python train.py --encoder_arch="transformer" --model="contrastive audio-text model" --dataset="synthesized solo parts of chorales (CocoChorales)" --train_examples=39062 --gain_aug_db=10 --noise_aug=0.002 --time_shift_ms=50 --n_mels=40 --hop_length=160 --input="log_mel" --spec_augment=true --win_length=512 --tokenizer="word" --vocab_size=56 --loss="softmax" --embed_dim=256 --encoder_norm="rmsnorm" --encoder_norm_position="sandwich" --encoder_activation="geglu" --encoder_mlp_ratio=3 --encoder_head_dim=16 --encoder_fused_qkv=true --encoder_bias="none" --encoder_qk_norm=true --encoder_parallel_block=false --encoder_inner_norm=false --encoder_moe="top_k" --encoder_num_experts=4 --encoder_moe_every=2 --encoder_expert_mlp_ratio=2 --encoder_experts_per_token=2 --encoder_shared_expert=false --encoder_subsampling=2 --encoder_layers=12 --encoder_width=320 --encoder_positions="sincos" --encoder_pooling="attention" --text_encoder_causal=true --text_encoder_width=256 --text_encoder_layers=6 --text_encoder_norm="rmsnorm" --text_encoder_norm_position="pre" --text_encoder_activation="swiglu" --text_encoder_mlp_ratio=2.67 --text_encoder_head_dim=32 --text_encoder_fused_qkv=true --text_encoder_bias="all" --text_encoder_qk_norm=true --text_encoder_parallel_block=false --text_encoder_inner_norm=false --text_encoder_positions="rope" --residual_init="none" --optimizer="muon" --muon_scale="match_rms_adamw" --learning_rate=0.0072 --momentum=0.9 --nesterov=true --orthogonalizer="newton_schulz_5" --adamw_lr_other_params=0.001 --max_grad_norm=1.0 --gradient_noise=0.1 --magnitude_pruning=0.3 --max_steps=3800 --batch_size=128 --epochs=12.5 --lr_schedule="wsd_sqrt" --decay_fraction=0.4 --final_lr_fraction=0.05 --warmup_steps=190 --weight_decay=0.2 --adamw_weight_decay_other_params=0.01
Rows from block 9 of the audio encoder of a small contrastive audio-text model, named by matrix and row number. Rows with one number within an expert belong to one neuron, the router's apart. Each number is 128 + 24 x the weight over its row's rms, rounded and kept within 0 to 255. All counts start at 0. Numbers have three digits each.
Before each expert's rows are labels from the 100 clips, of 14976, where the router gives the expert most weight on average: "responds to" is what is common among them; "lies over" is the class under the peak. Only what is clearly more common there than usual is listed. The data: synthesized solo parts of chorales (CocoChorales).
# router: router (encoder.blocks.9.mlp.router.weight, 4x320, trained with AdamW), inputs 54-107
# gate: expert gate (encoder.blocks.9.mlp.gate, 4x640x320), inputs 54-107
# up: expert up (encoder.blocks.9.mlp.up, 4x640x320), inputs 54-107
# down: expert down (encoder.blocks.9.mlp.down, 4x320x640, transposed), outputs 54-107

# expert 3
responds to: tuba; note B3; note A3
lies over: B3; silence
router.3:174154188153113110157176110130187098109154116138132151145101110108115171091148141103141143130151117138124141135183071125177172166141091133130151119126130153113122
gate.0:105195151091177128154152129128161124140128128163128122128128144104128143133114141145128095158084105128122128113142128128128128128151134128089128136156159129074128
up.0:128128135101128186131121128167092082144149134128128079161128131128095175142156128128108125128128118128122065103126123128142136128165169111128118130159098134136142
down.0:128171116130115089120147108108139128128114148145128084113171126140081135146128113128164148098128128128161124128158128121086128128129101168085120128128140105128156
gate.1:157117167127128128128227141107128112186132128128099128128128128153128128128107128128120143147118126154144099127125128134128128110128195128068087119036138098089176
up.1:153128128150160111128122104145097128131128153128161154136163170128128110128156114116121169102169143134107131128200128128082121148128067128175128128177140147128128
down.1:139128159128143128128159128185160128128128128152170126109134128128109113156128168091077128128150100128128143110145128132128128128174138142128150127145112086128153
gate.2:088115097181117095144155103111128122128114101167132128128195128128100128133104128102104128128104090128145128102104115161103157107094118128128073128092127150128128
up.2:108128150109128124137191128130110128136128154118147122097200136128128128100117123127115128113150150128128153128078131120121144104082121143148128104199104128130133
down.2:128128164128091159073133167125139092128111118128128118102128112129128128136176129171075113129128128130128128145128135068117128097128128092161151127109151143128128
gate.3:105118128087106096112118128128117156119128122133128134152077184167128132171205168115128157113099108110128117138200114110122162053121128128128128128128128114116126
up.3:126096128148097128143128096100140113149115135148128171085128089097099120153198176112128078097129127128113128128104087147112102128105137082142098128128128128128157
down.3:109092089143128120076121128095166198128100128106154128128128124187128116137184128128140132168128128175135095121188128150132123128128084111113101126087128132119144
gate.4:128094128113118114098132128110128104128093175128130128128153159128128104133162134162128123122141120119099083129128147128050163128128183111172128128135119111149199
up.4:128125127128159128146139172128139128136113128140128128128128128142144128140128089150162111129128156128142133161128116167101137145128139083159128155124143141104131
down.4:101160122082069128123147063136163128128117145085140121168122125128128128128124125075102129128133240128122108108128128128154094116108128128139159128071148128128186
gate.5:128129174135132094133128128164126128119106114087120197104180177128151128145128150128096131139128076144128128128153097128153132136128093129121128160153091131158128
up.5:097128128120128128101101156131142149160150129162166150083128108093156128102122125128116128128062144133128119145160162128128128130128114144128103178159092128128079
down.5:128123117128138128138149128110128128105063128118133105128128128128169088128187128171126128169200112128128153154115097144091116133137122176112111091135131155144150
gate.6:128138089126128164177128128193128088131128111122104128136121080149128111129130162132127092097165064118145128111128121128151106128193128080119146157120128128099145
up.6:128159128158128102144127128118111128128142128076153121128134132172114130128139088128069121130128126123128142151126098136128126128161146137181177086128091170165112
down.6:089128095106099131128102140128100128128129101105098121121134149128087140128134074091169128113128128128157094128168176128146119143129128131128137122128128153157169
gate.7:128128164124090151129158128189108145128128128128164154128082169128093128108066128137105128135109103107167182090196150160158105128128128106177094126116103100128143
up.7:128123128202138135105129083105129098188123128128128126178108112128128128090133099123134132086131138093128128158154098154125086146090128113086164126128143148167113
down.7:105124128139130092129128130128121128126128162128184128109128147128151105153131178140119135128128124199128122128128128179160128128176128128095104149100162128144128
gate.8:136128128128128097097071159128134083117163128124177180161175128092128128088087128128141128128138124131154094113161110105128128115092089190054128112135096115154193
up.8:128128116128128148080176173155128128128098092128177094117128159145128128124142115153111114087102129151128128128120112113128128174095144128128126128111128118151144
down.8:135162120135119115114113133108169122128176128128136128138155152157128128101117115168153128150128128150204117128205133082076128117171103128139100128128128110148144
gate.9:187128128095122128133128128113116116175161143083113128117146128145117174141128128108128166124128122159106085174128128131128142128145129149146125119125141128139128
up.9:128128106128118100153147109131075173151068193166102101104128128140153152175105143111128156163122083136110068169121128128149130123127128128128149138128092128129113
down.9:141128130161106072145169115089102144148128129128161171182126115118121153110091128125157177146154128113091159116128144167112147126128128128134111183138128095128128
gate.10:128128172140183100107128128128089144128128128128090137114163114120163124132109086116102105128128138113128128152120097128128123082107128132128128105128128070092174
up.10:128097139144145091128128128184052094093089111107128126096128149082119128128108194134067118083128142117128109180101127128106128128110124100121134157148116128155209
down.10:140166158175132130128105130132138153130090210139128094135128131131118128146128128122162077128142114134128151136128105123133147120129128101173108090109125139117068
gate.11:128101107131128128173128094153137128128146090149085128142152116144133098119134133154147121132130128127128128100169130196137076156151128128128128084117160114128095
up.11:175143127170129153107158128170128153128163128117060138128147101180128107108128128128075119128080139166128140128136128130153121106134172144128132100147093137138079
down.11:128128158127144111128128129134128111128128108116147128136150141114105138113041128139073207128128186133126119128126121128141137128137085172122147116105072128128128
gate.12:119150113171144100113128100107131135131128116128067155136143172167115137082128128114109157152141206105114150142147128154132134146115155108114051128060088128128107
up.12:128170128099128116170212078086143145128108111128134128103110117112099144140119103124079103115128128128157158120128119122118104122051136151128058128134128112076128
down.12:107099122057126133128125109128146147128169130137128128082128144128137115124128106128128146116128162166163128144118114068098128100119137128110117125129119146139115
gate.13:103097154128177128106128137104124128140128120112128128136154118128093158169127167128152128081124128161128161157138110128127110142092071141123128121132135052128143
up.13:127128151161148069138128128158073176075133148112110128151103133148128119127095152107128148141094128137141128093128155116128098129166157128148141080135128128128118
down.13:128131128128124190128117168173148118149128168128212135165129112128150080128140178115159151128128156101128163054114119111128117121052098128165143125136149177114128
gate.14:128128146128161128083107171138128098128128142108128128128146153128141128094093128188157133128084072097132128128136128160128116091134166123148103128166128145128091
up.14:077116182159121151155121145128081126128128174155172128132173128128119145149128167128107141146123128167128126069099095163178067170128156141081135128109128089161080
down.14:104098098116128124073082117140113139153142148121144183124128116130124145162097099128107094116158125136128108134114141173107120094128096128128195128128123128167128
gate.15:125174078128141064128128129108096126128093099141087157128161127101109128088152186120128103128128128151132141151087132128170128155128119148150153147128096108105128
up.15:112056118156128128128128128176128125112128171131123128073155128077157128150120059128128120095098063169128128089094128128050127148100110156162108128144111119128139
down.15:128128123128116128149145147146128147128128138101163122179154112173135128128155128094128175142133128128128128157128107128165133106133134128109128128140141156128158
gate.16:124077161128130155105103128118130146128118144128112128054128128164108149153128104173136143202128159136127128128076100178128097097128118128114104111101128088128146
up.16:114127148128128098142128128128074102187113165094096128108067111114128104128149160128113131089107128133138128128128129140120128106117117064128120149173151133128126
down.16:128105128128147134128128172127143128160167073121128118093128071133156134174107102143117120122128128128114119089143159180095145102143186128188111163128181136124145
gate.17:103133162128146153128128141128142128105096128128128128097094128095113118170143128157203119148145128128128128123136128128090089128129116139131095128097101128165149
up.17:128110180139135128128112128128128144128156128140128128150191167106141128102128187100142128088099128128128140124128135080128128128159150128128128128163104108141081
down.17:091157135128108135112128147149128099111146173093128142147156183128128128170106140143125082125116155128143126128128128127138134170147109122100150145151128108128089
gate.18:128128128128140145144128128139126068128128166164138128136108128115154134141128103116131128112109168119164098105128128140128130135115108128123128122128128128128155
up.18:128139128151164102128124121088170128143120128123128084112116129128128128113122128120141128140091136089125139174151158128113114173091128161163128135097083105128128
down.18:128143150128155127153089130167194099146142157132147136127112085127147132128140150124128128128133128129164152148128128185128157099128142147128128234128077174128152
gate.19:150128160163114128098124152157196128147128164128111147124148128126128158211128128150159123111127090128111128090115099141123168126147128128128114128131133106128128
up.19:139128147152098093122090128087122128105138160112128138117104152165112153131128120128128145128128128105121126128069183115161120086128109129166110075166128122107111
down.19:155166078131117135128123103128134081114148128113082107113128128128116127128117134114128053128093133123096128156086089125122128130100136094128147158128128109102128
gate.20:130100118150150128128128142132128062128169095101128156139081138128122101171147171128098091179127147128128123180118128119125098128112137128128146196128089092144156
up.20:128123147130124140107114174160128115128113132067148128128118145150128128164128128128128128060158128058049128129110128169124102136125225105116128114173128138105103
down.20:159128128128128105164169158109128092128150128128128128090106115128126128141098123128125109088125125154128128129169128128129128105113142128162128132128155102150171
gate.21:128128101132128128101108173109128115128120128124159103106106153133203138157128128105115140110178088107128142109128105129128128110190120111154126094167073128115065
up.21:163128142126098128116151128141128128170128131135160070118087128084099139165134134097128125116151083161128128102114045116139135103128135120145102131128128082128143
down.21:050142149128145201150129059128128128121146151081128130099128128089143118106090128128128128128119128122126128167144128131187166135161182149128128102148128108131120

# expert 0
responds to: trumpet; trombone; note E5
lies over: D#4
router.0:093074097104135137133116150128101172152088146116105108146130134131122122149118092112135154168122119096111131100086137147096133137120172129175142160112134091156102
gate.0:126190160117128136128128128154072090089172173128163101140128112164108128128164144134090128118130115128128128126112128099152086103115133138182128128166139097094127
up.0:128103152062144123050128158073123162135136128128127128072154120139172147111154139172127071128139170111128071146128128118114128137101150128199128105139128130050129
down.0:130147128154057121130163128063099110128076140128154163128128128113096128138122146128143140119080127110109083128128072128128128122128161117169102076138144160101128
gate.1:123162142109178078149129181128123128106128128112111128102135128128128147128128128104128163101097128104095128172168128135142115157128116175128177128116128110120128
up.1:199122133122128128104128156156128120115155128103123164179095135128142128100129117110108128096094139123130111128144128149103069106128115091115144091147173128058144
down.1:147154139126128102137113172129128189115181128142115160126128148128175110128137156135094129145128121166106128123150143128097150092128128128128128115114111128161128
gate.2:103128128119163144194128090111128125169128154128185131128128128118120119187146150143128183091058135146128131128128115137074128137113128128078174155076123099165128
up.2:119147154128107128154100115135130128128103128150128104105128111151140149132128100162159085128160137116128157143144128152128140128116217143157128100110140128128128
down.2:128128128097128128094111132099122118106151142123153121128154167168095083110138077174128083169074159128118196132111174127128141128081143127147128115109128130128128
gate.3:128128135162146092097092090139109105144152120114128064093126128135109159158138149109079128128064166128103161106132128167154139128128092135169137128128144079128172
up.3:128128157128145128099082176128088128111128096090158131124128116103128168128118128074124115155128128120202154130096128128128201135171095128128034140128129083118128
down.3:139123128104123115167121128126206062128103128139128063128133121112093162105120126128122128136128128101128112086140109135128122130128128107128147115127152136168128
gate.4:090128117167115136143131147138128154117128128128130105117128128097128187122127128128128188165128108119219128128150123128087160168128173128105128144144155128108128
up.4:142178128128089122139128097150140108123128128093128128114128133116128093128090110125074145067104091152138102079186147146128117128166133135128128169117128128095116
down.4:173121117128113189128112115128128129128128145128134116123177128145116154127138128138172115188122090174158109135128128127128158115099130142099087128151128165135132
gate.5:128099154149175091116143135093128151165134128135126146136127151121128128185128128186129114153130128074201128102169129085135128131142115128157128163128149133117173
up.5:077143133100139105128128122144128161162128128103121145128128098141137167143151183128121150113128145141146154092125147128178133138124128147137128124104113128149128
down.5:151168178128123128118146135128107076124159140128100128128128128168120101128142151182090150064128145138128128093136144097105169128143149157173128128164169128128128
gate.6:108128130161168100152096165129110121136102149132146128077173135165130128132125096124159128128115151128128157128128104117126130121086128136128128103079128128128135
up.6:134108128168115107095120145149181139129148155124122128124086154128108128099106192128132152132158122144203129128158138157153134109128128100124157128128128167116144
down.6:145113079179128128129171112172135170128127128123118115128127142128155165085128128135143128128157128100152128140128115128183117153162128132128148127128125155083098
gate.7:143109119126135128123156128143128128128128169109128101064127123101135119128130150138128168128101128168110128128117128104122094142111144128157186128128121166128128
up.7:128108120128082126129122128128111161134128128158134128094116101118128164128136109068132154134128112128171128135128142154114109177128114158129077123128122128128114
down.7:121137161144110128130089128128179128122177162128127114128137125120175111146147165178128105128127106128128128141128128124128077121128129127126177128118128190128127
gate.8:150183088095128128143159073119143128112117143128130105067163085121133155094119128144128131144132112149065128128128128128140136164114108130161118127139128119149103
up.8:128166128084128128128120129131128128189124128128082132138128128128128091128094196136142128128128128168150134076128172112109128167108128202128104122128111128128128
down.8:128128120177128128128128128128128139128173077127122128079145128143110112130143128155128129128129120098129134099118128144126186105203079128128164128128101183106118
gate.9:128128128110128128155134128141126103134145128128128128065128128061128128069139128164128178128213122137111075128128205074120175128162135128132106154161128106145134
up.9:165103128139116124132128091128160076098183128131190128132149128117128110126148128110120142128128182099126101167125128128128117135058141152090178128140146181127128
down.9:135097133146128083137128131128118114097122105078128126161141128147168128128161136128128108128142158138128128128155128132187073132103063128112128101140128073107128
gate.10:112120122128116113128131128159128128142155197128084128094128107166128127107172104128128128051128128128142128128116094128075128128089058176169172109156138142140043
up.10:128128128106114151144096126128147123128101116164128141128113152128164114107146128128128111106136087124173108128195142129128145136128117148120183122121132151109141
down.10:154094128136127143111128148128107106112169128122128128104096128160128129150148085128128128155117118133115082092128112123139119109128116146165128149128129123090128
gate.11:151128089124064128100134091128128121128128159125128142124128128156136135173155128150187157121085142119117106144103128102103077134093081096084128164101128162170143
up.11:156137128128156124128117084103128144111128077160105128101096128167128128168128128112120128127128118128118141128143147128074107038128138163134128160102166128141128
down.11:128120152128145112119104114161077165189128128147122117190131128128128123111100104148140079128151130107104128164128111148128126128160128109199128161128156161125125
gate.12:114159101136128172128128161115137130136128114086140131137128128184090117138116128134145128128129142154128128133133128147198158110132142106135128127128128093128141
up.12:140128128114111183145128128130122128141128164144128099128156042088128128086128144139161122147128096146138139128128144128077128119111134128120163128127127141147131
down.12:108202137127126074158128129128131098161110166117137131112113181167161160065077128151128128128128164106128125128128106155143100128135128140128174128145127128128090
gate.13:128138199121141105115123111099128151099130128128139128128128125090096128130128105104154081126128121128128128157147142128090174123128088140093143128134128169128060
up.13:096128135128128128128120093128151148128128128128100128152101128128098128132149155128128128114150128166156156191147128128148175159150129132128128128128160128126106
down.13:119154127106128107148122159128142164128128144128121166139089095179128128128128127113106158128128112159179112095128166133128135128112066128131128144099168143167128
gate.14:145118128113128124128100145098084106151133144128090128128128128128104128118128128128128142140143076128136108075123158115128128162093151097128052128108128140128192
up.14:128128115163182187118132116133123128112128129147115113171128128127170128127128136128106129128131128163184102128053156127104128128163130128159099120122094132123127
down.14:146135072121128133128150127137092136110128128096128136128131128116128156103119127151089123108134130216145158128146141164128128158157128116158139095154142128147132
gate.15:128127136128153164081165110157134151152153129163128128128128128098064132128123142165180127128116128175141128116079129105104177132183128113115112128144055113142128
up.15:211073157178128128128102128128139086128128127144128128128183068119128165128178146128135131148098182130138118125115107128128136128140126135126187128131132128128128
down.15:138128129152147107152128128128126138128128128128128122128131094128179104121066055156136128128128128110132128128128105137124132129126128128128128117175128112128128
gate.16:102120128143128135128102128147085126127141152142087148112128103128126144136090128161126111128151115128128107076089128157155146118200117128164153128128128128128101
up.16:140155128130121153173153128128152174135128107126134128123076151188119110159128120121094165128165171129183151128118129055137158113128064143128105128134135131138128
down.16:084128106149135128167173164154128145128128175107128081128132154116121135125106054120108134160126083125115139116128128142177159098076124128131128122128128112128128
gate.17:114110128136128173080136136128087128148115124156066097130104198128119107137118129128108129149079128128136130140128128130121131126124063101128139159129109128147148
up.17:128181128128128171092128128128186131128164142128117128117114188165128128083100106153128128161139128132158136128151134165098138128128150085122128144142160133113166
down.17:132128102142129109100128123156128110130128128111112107128128126132123103162096140200128128119099113128088134061111128131128108139128136152154195158095113136122062
gate.18:120128106172165128172128128130109138133133115128128093166075110106128143085128158158147155131128128106087145101128073117158111116128128132079128108141127086115116
up.18:149110190128183128128128128128128128128128124126128155141129172128116128111128128139128128060108128101128125128174128133121128145101100118045128128159128125118120
down.18:131090099128114093128144128128128063128125128108121138128123108128137126104130128164147120128128090098128128146128128128136114142121123141095128133161139128032128
gate.19:125126128118128141081134138128157157114128140128105128123152128134109128128109132128112093128160130128206091122176174097147084148113126105131128142079128128151140
up.19:026128102105116090092139168128128103125123099140115117173128095061128102130128128128128128147128132123108147155182092123104082138140155179128134148128115147128135
down.19:148104128183129128095123074128128128106151128128164133128108128112100104122153188088112139128134133079178138119126125123128128133160128128178092114128095127149113
gate.20:135075074159140113128115106110128125138163128128088134113128140100128099128142128128100110073061128165120128106138095080143128116128068128128114128152111155159128
up.20:125110191158109128121128128128109056128146128131145128072092095070133118128128128128118105213164115073160079128063118104128133128116124128058132166165083143125128
down.20:125128150128104062127106119128128160128172103114163161138082130128128103146128128110195128148147118109128070104165128128128128123118128169150128128128180128140138
gate.21:138087194123160117190128128135068137119107128128109128050135107128128137128177128128128128128158125118071132145154115182146128141153123128101128128104128136126136
up.21:128146128086152152175128128127106085128139142112120131118126128111122128167125123141128126152078152140183121135128133128174079149125128113128128128122128128138130
down.21:128160122097068128173210128115128128117117107128128128128171066140128121144046128128146119157171128142155139142143128128105133109096108097139190128128206096101109

# expert 2
responds to: flute; note F5; note G#5; note D#5
lies over: F5
router.2:140171129132159109114125156091155122095125119105166107117116101115156131124105134139149069072094131136104138120099111123157093119113122141102145082141132148122094
gate.0:128128085140107113114055132128128128187128128128145128133068128172133148114128157128108163159127120128139128113128151127083132115108101137128068175120102164093128
up.0:128128072128128119128161128113143157128128150134089148153128153140128128201157122119152153158168075142128095155128156128148128128152128115106126141117115150108150
down.0:144128142078164157092128128128125128092150128128153128128128105095098160102097131154161128094143109112158181092146131159128141137138068167119127133128100153101107
gate.1:144080070127132118152128149111081128128066128146093099128156149167128128134128128098040149128176111128149143164122159128132128128128128120128183132167095128128107
up.1:156203156142091135128134129139089120116098128128128129122128145133110057140108131128128123141126122133133194114128133105140096129127090146128128128101128070138128
down.1:147134158079108128137162177128140146156127077119123128128125156109165153149139101139133128134162128144131178128168133128139090151123128111131131103110128113128156
gate.2:131108128099133120110096123128128180144177128128186153067109142091128128128139128128110170128128125128079128128174128098146128134164128124128112172102128133128138
up.2:146168172113128167131213128128121149128128145161131090128128128150128153121128128177128128128102128128128107169128158147135128146128101128096184128128128128169128
down.2:111128128115125080157128122108150111128119133158128140125140128128082068064135156083133119092149157148116115128128139128116126150131135128095140155128163160110128
gate.3:125128128152135127128146105118111148082139180094062128148127128134128187128110121176140128128144128128088068128152128128128147128128128119086120079143119133128173
up.3:097110116124154128128124107131157124117127128155149141159165137103221145147051128123135153098130102120133128112185128128081093128146095124154131128182177134166128
down.3:157085200135128124146097155128132147128139128088128112067089091116149167128097128128134128083128131089094150128136090107176144193079128157093137140179173128160142
gate.4:137120121091120127097128128136079128140128151139107087142128123138128144097113113128102117098173128142089125121128102092139128096143119173128128080082128093148107
up.4:174169128128128128128128128128128073128121130128135135128084128136126146092141132128128119128152163101108155106133128122117128141067121095149163128128107132128095
down.4:128126173134128128128155134116125159128109156120113163173128123117129111126128129128128125144110194130098155128123117128128128132128128126128128153173147105128173
gate.5:128128133118126130128146128135128177128134135128110111139128128176128102147190147139168112133163128124123128133145075182144178121084132128168097134127171112161088
up.5:155128128148128128128174128128112128152151128109142128147128128181128176101153128128146125079105110125166144120118104115128173128183088146066128128128128103128155
down.5:104080128128121128134099156128128118139128088090102087128128141095118116120095151161100073081141128113128124128108120128177128128101107101160128081128124128126128
gate.6:130154144125126128128099101163069127160124104125122128159128139136128113126101086128128128128091101113128124074120097137128128139176128128153143138132128114128145
up.6:128115128092101127128182083123117143097154117128128134128112101167174096105076079159154128128128093128101176146128122125108156120172128159108125128120128128108173
down.6:152128064095125102148162128166086088128128128128128209077128128128128132161147163166114128128172075128098171118137128128108128128184128128083147128128133098188128
gate.7:109116081117128127146114089167101095128131117118139100151128139128146137128167109128148154125120128165128143128128158096091171114167128128128141128117176128120148
up.7:154108179119135130153152113128125148137143175128146140122154122140103128128124116090143113128142128093146182139170116107139128136128197128116127114114128111073191
down.7:128165129116128128144128151128143128128107128128119175138137128153096128096123104104128189102111090116119174128137103101093104146110178115073128128082094090141128
gate.8:142128128095128109128128121128178112128128108130128130116128097128159128124121129130144154122187172116128093111114163120087125062149164164122128145125128112128128
up.8:114128183128174109189128128128128128131104162128172128070128128128143101128100104089125130119133105082125107136129159158128102128154128132083166172147128138112128
down.8:112146067111132128125087128128133143128109133141120163111130130128140129092128074132126128150154128179128128101128104170085114115118122128150165149096125149169092
gate.9:104126095090151129129128135075128169128176128115139128177074148177115157106091160206118128106166129116128093124133144128099128128106128151121139162098147128173128
up.9:134139106128128131150169138143128064120128108128128139130152132132128128116134128128131134215097128156106128126128139128128128092112128118203128142122152114128146
down.9:111161105114179128149150128108128167130128064159128146128157124128142177156105164128128128109128128157142075166128116153121105128157105124152128072164128109082128
gate.10:128111153112132133128170185107128128133128128128140160128160152140160111169120131128173111144156148128128165139152092198126128168128128114166129121120128128128142
up.10:128128128148129128128128121128098152134150137128128128156125117128155128102128077122143149099127128064143174116090128101123160128084103128128128105105136128092096
down.10:136128128092121099111159148078140108128150131128128143126128107128128146069165121128128118184114081128160102111134128098128128139142128128142146128162121101128130
gate.11:133084122128144121123158128128171128127125128154128112083128128092144128144114116090128131128092182128128133073126147134128128128153143098128115128132128128151084
up.11:128091181118128105162104128126052106104082128157104121128178081121128186141074128128133128128173136119128121086083140070109151095128128120169081128180139129138115
down.11:067105106128128074202165148128137127136141128134128128128092060158086128111128150076138104133128113085122099128105128153163164113087125127130128128128127155107164
gate.12:128128128128082135120124147174128175128075162128128128162149153125115128128128128137128128049122132134169179128167102156131162128128128106128128110159156108108128
up.12:097108131128128146098145128088141105129141128100128103128128086149182173133120147095128128128127104091199128133136129110122130104171156094108190165128153098128159
down.12:128114114128170130128087128143134151128128142166109092029097128119155132136124128128095128107168128128123128123141128128128137083128077128125141126161128169128128
gate.13:134117128128128156128145174128136128128137128106128128128128125146108165130136128128126128128128128128128110128128159117141131128139119081169121116115108136139187
up.13:113128128121116136128128069128128155169132128128143128096141079122149128151128114128157132109128148179128123162128111128171128128117132086149115128117165112169128
down.13:128128128138164128196096130111127098067175143132128125111140128139113128128165128144128128083149090123110141167104128102121128128144127114141113118128152166116128
gate.14:144128125128124128114150067085106066128128082129128095151128128184128155093199128144141149111086156116128134128085076128128128117133097116138105130093097095128126
up.14:191166110128135128125128129131128177112171115128128131173110167127083128154139100128128197128128128137128121128119128111164128128071104125117125124128128128087128
down.14:150128128139133141079170093138128128142128130120163104130148128034148175145141161128121128118121128128109142128156117161105112141128128123092128102128128134159157
gate.15:128128109168128068077109128128128106085160138110059112144128194114128142128116128128111128139139123128128128064126130149121123128155136132140144128128128167168161
up.15:117131087075063139103128134128128128129151108131128149151126144160149128128143105128128146165104146117138166183118128167106119153144128128121135157114111138142128
down.15:128147128128118113142090137120118128128128128128137123110128120128101164113106149128128111160125094127128128128106128083128128123139114128080128160154128153109118
gate.16:155112128112128118138141093128140099128128160128101161127128147152159117128176138177128128128069185135085159128128095119132115087107128148099146083085096128128146
up.16:092128128166116108167174136128128075075147118142104128128128128107128128096158128128179109138128128099125141140128113128128135128119092128133128121132111135132067
down.16:145122128128128134126160103159071173172128128118128128087134128128144120128128140128128110014128112102173128151119142128173159113129117101131128178128150128128168
gate.17:125100153163111128110119119128128149128139085108126131128135150128108128068118099128163152101152179110128141120106102136128128121128128121117162142128128112128128
up.17:080135177128119159136128139117128155128101131169151132126100110112128128128182127128140094147115144128168128128105128083128173118128140132128128128128128185128128
down.17:162128110128110105170128103118157145105099137128098126114128169128038141191131161109078128128128140128177123128128126128128144140085128128121151128128169127096128
gate.18:128162102128079107088105128139120194138118148147149161116143160143192088158128138128144067118122157073115128128127128098145182110153128140154135128128126155063161
up.18:129108149099124125128087128104163113079136206118164142122087140128125128115128135128128102128128121131100095128104128122132094137109111116124133128113130156138108
down.18:128114128128128155149128122128156155073151128117159122144128128142105128128176128128096136098101100127114128128139128067104111144132105128128142098117128129129191
gate.19:148149128114153127193128177142140120154077104128098128128156128128139138141151128157111106128122128157206128094128128128135163096147128125107128157078128128128119
up.19:144128149193164123155139158128111128142131093128130141069128116128125103151138202151126136128128122149089128128128102158148126128128142128077112138126122135074073
down.19:118092128081128128128128157127123101128158188128145121122149111128131117135184187128126120061076154103121141117132151149087117109162168136128167094084158120128059
gate.20:128106104175121128144086128094128155104097128154079126150154176076179153121128080113184128122145087128096075117109153128096146180128132192119120128079128128128091
up.20:128111156157168148143183133128083131115128075128129128128128121128128110128128116128126128119140126100154128122152118128145169085118110176128108128165157163110128
down.20:128148176105128099122142182095128058128128152118128114128121112118079128128147128065069103128129172134089108147117128165167138139131097111103152137128107127128128
gate.21:124135143104120138106128117128143191187104133128141129094117128115141158163179128136134207132128140176124128091128140105128174128128128087126106128135152128061137
up.21:128112124128116177069128128122128128092159094110135128149112128160109128128115128219128094148128111132090128128137143098128161128099098084099138111128128174149160
down.21:132143172128128104120128112098100138162164128128107131151079098128168155125119140151128110131076130131128128117121122166128121162141128128161128092128157128114109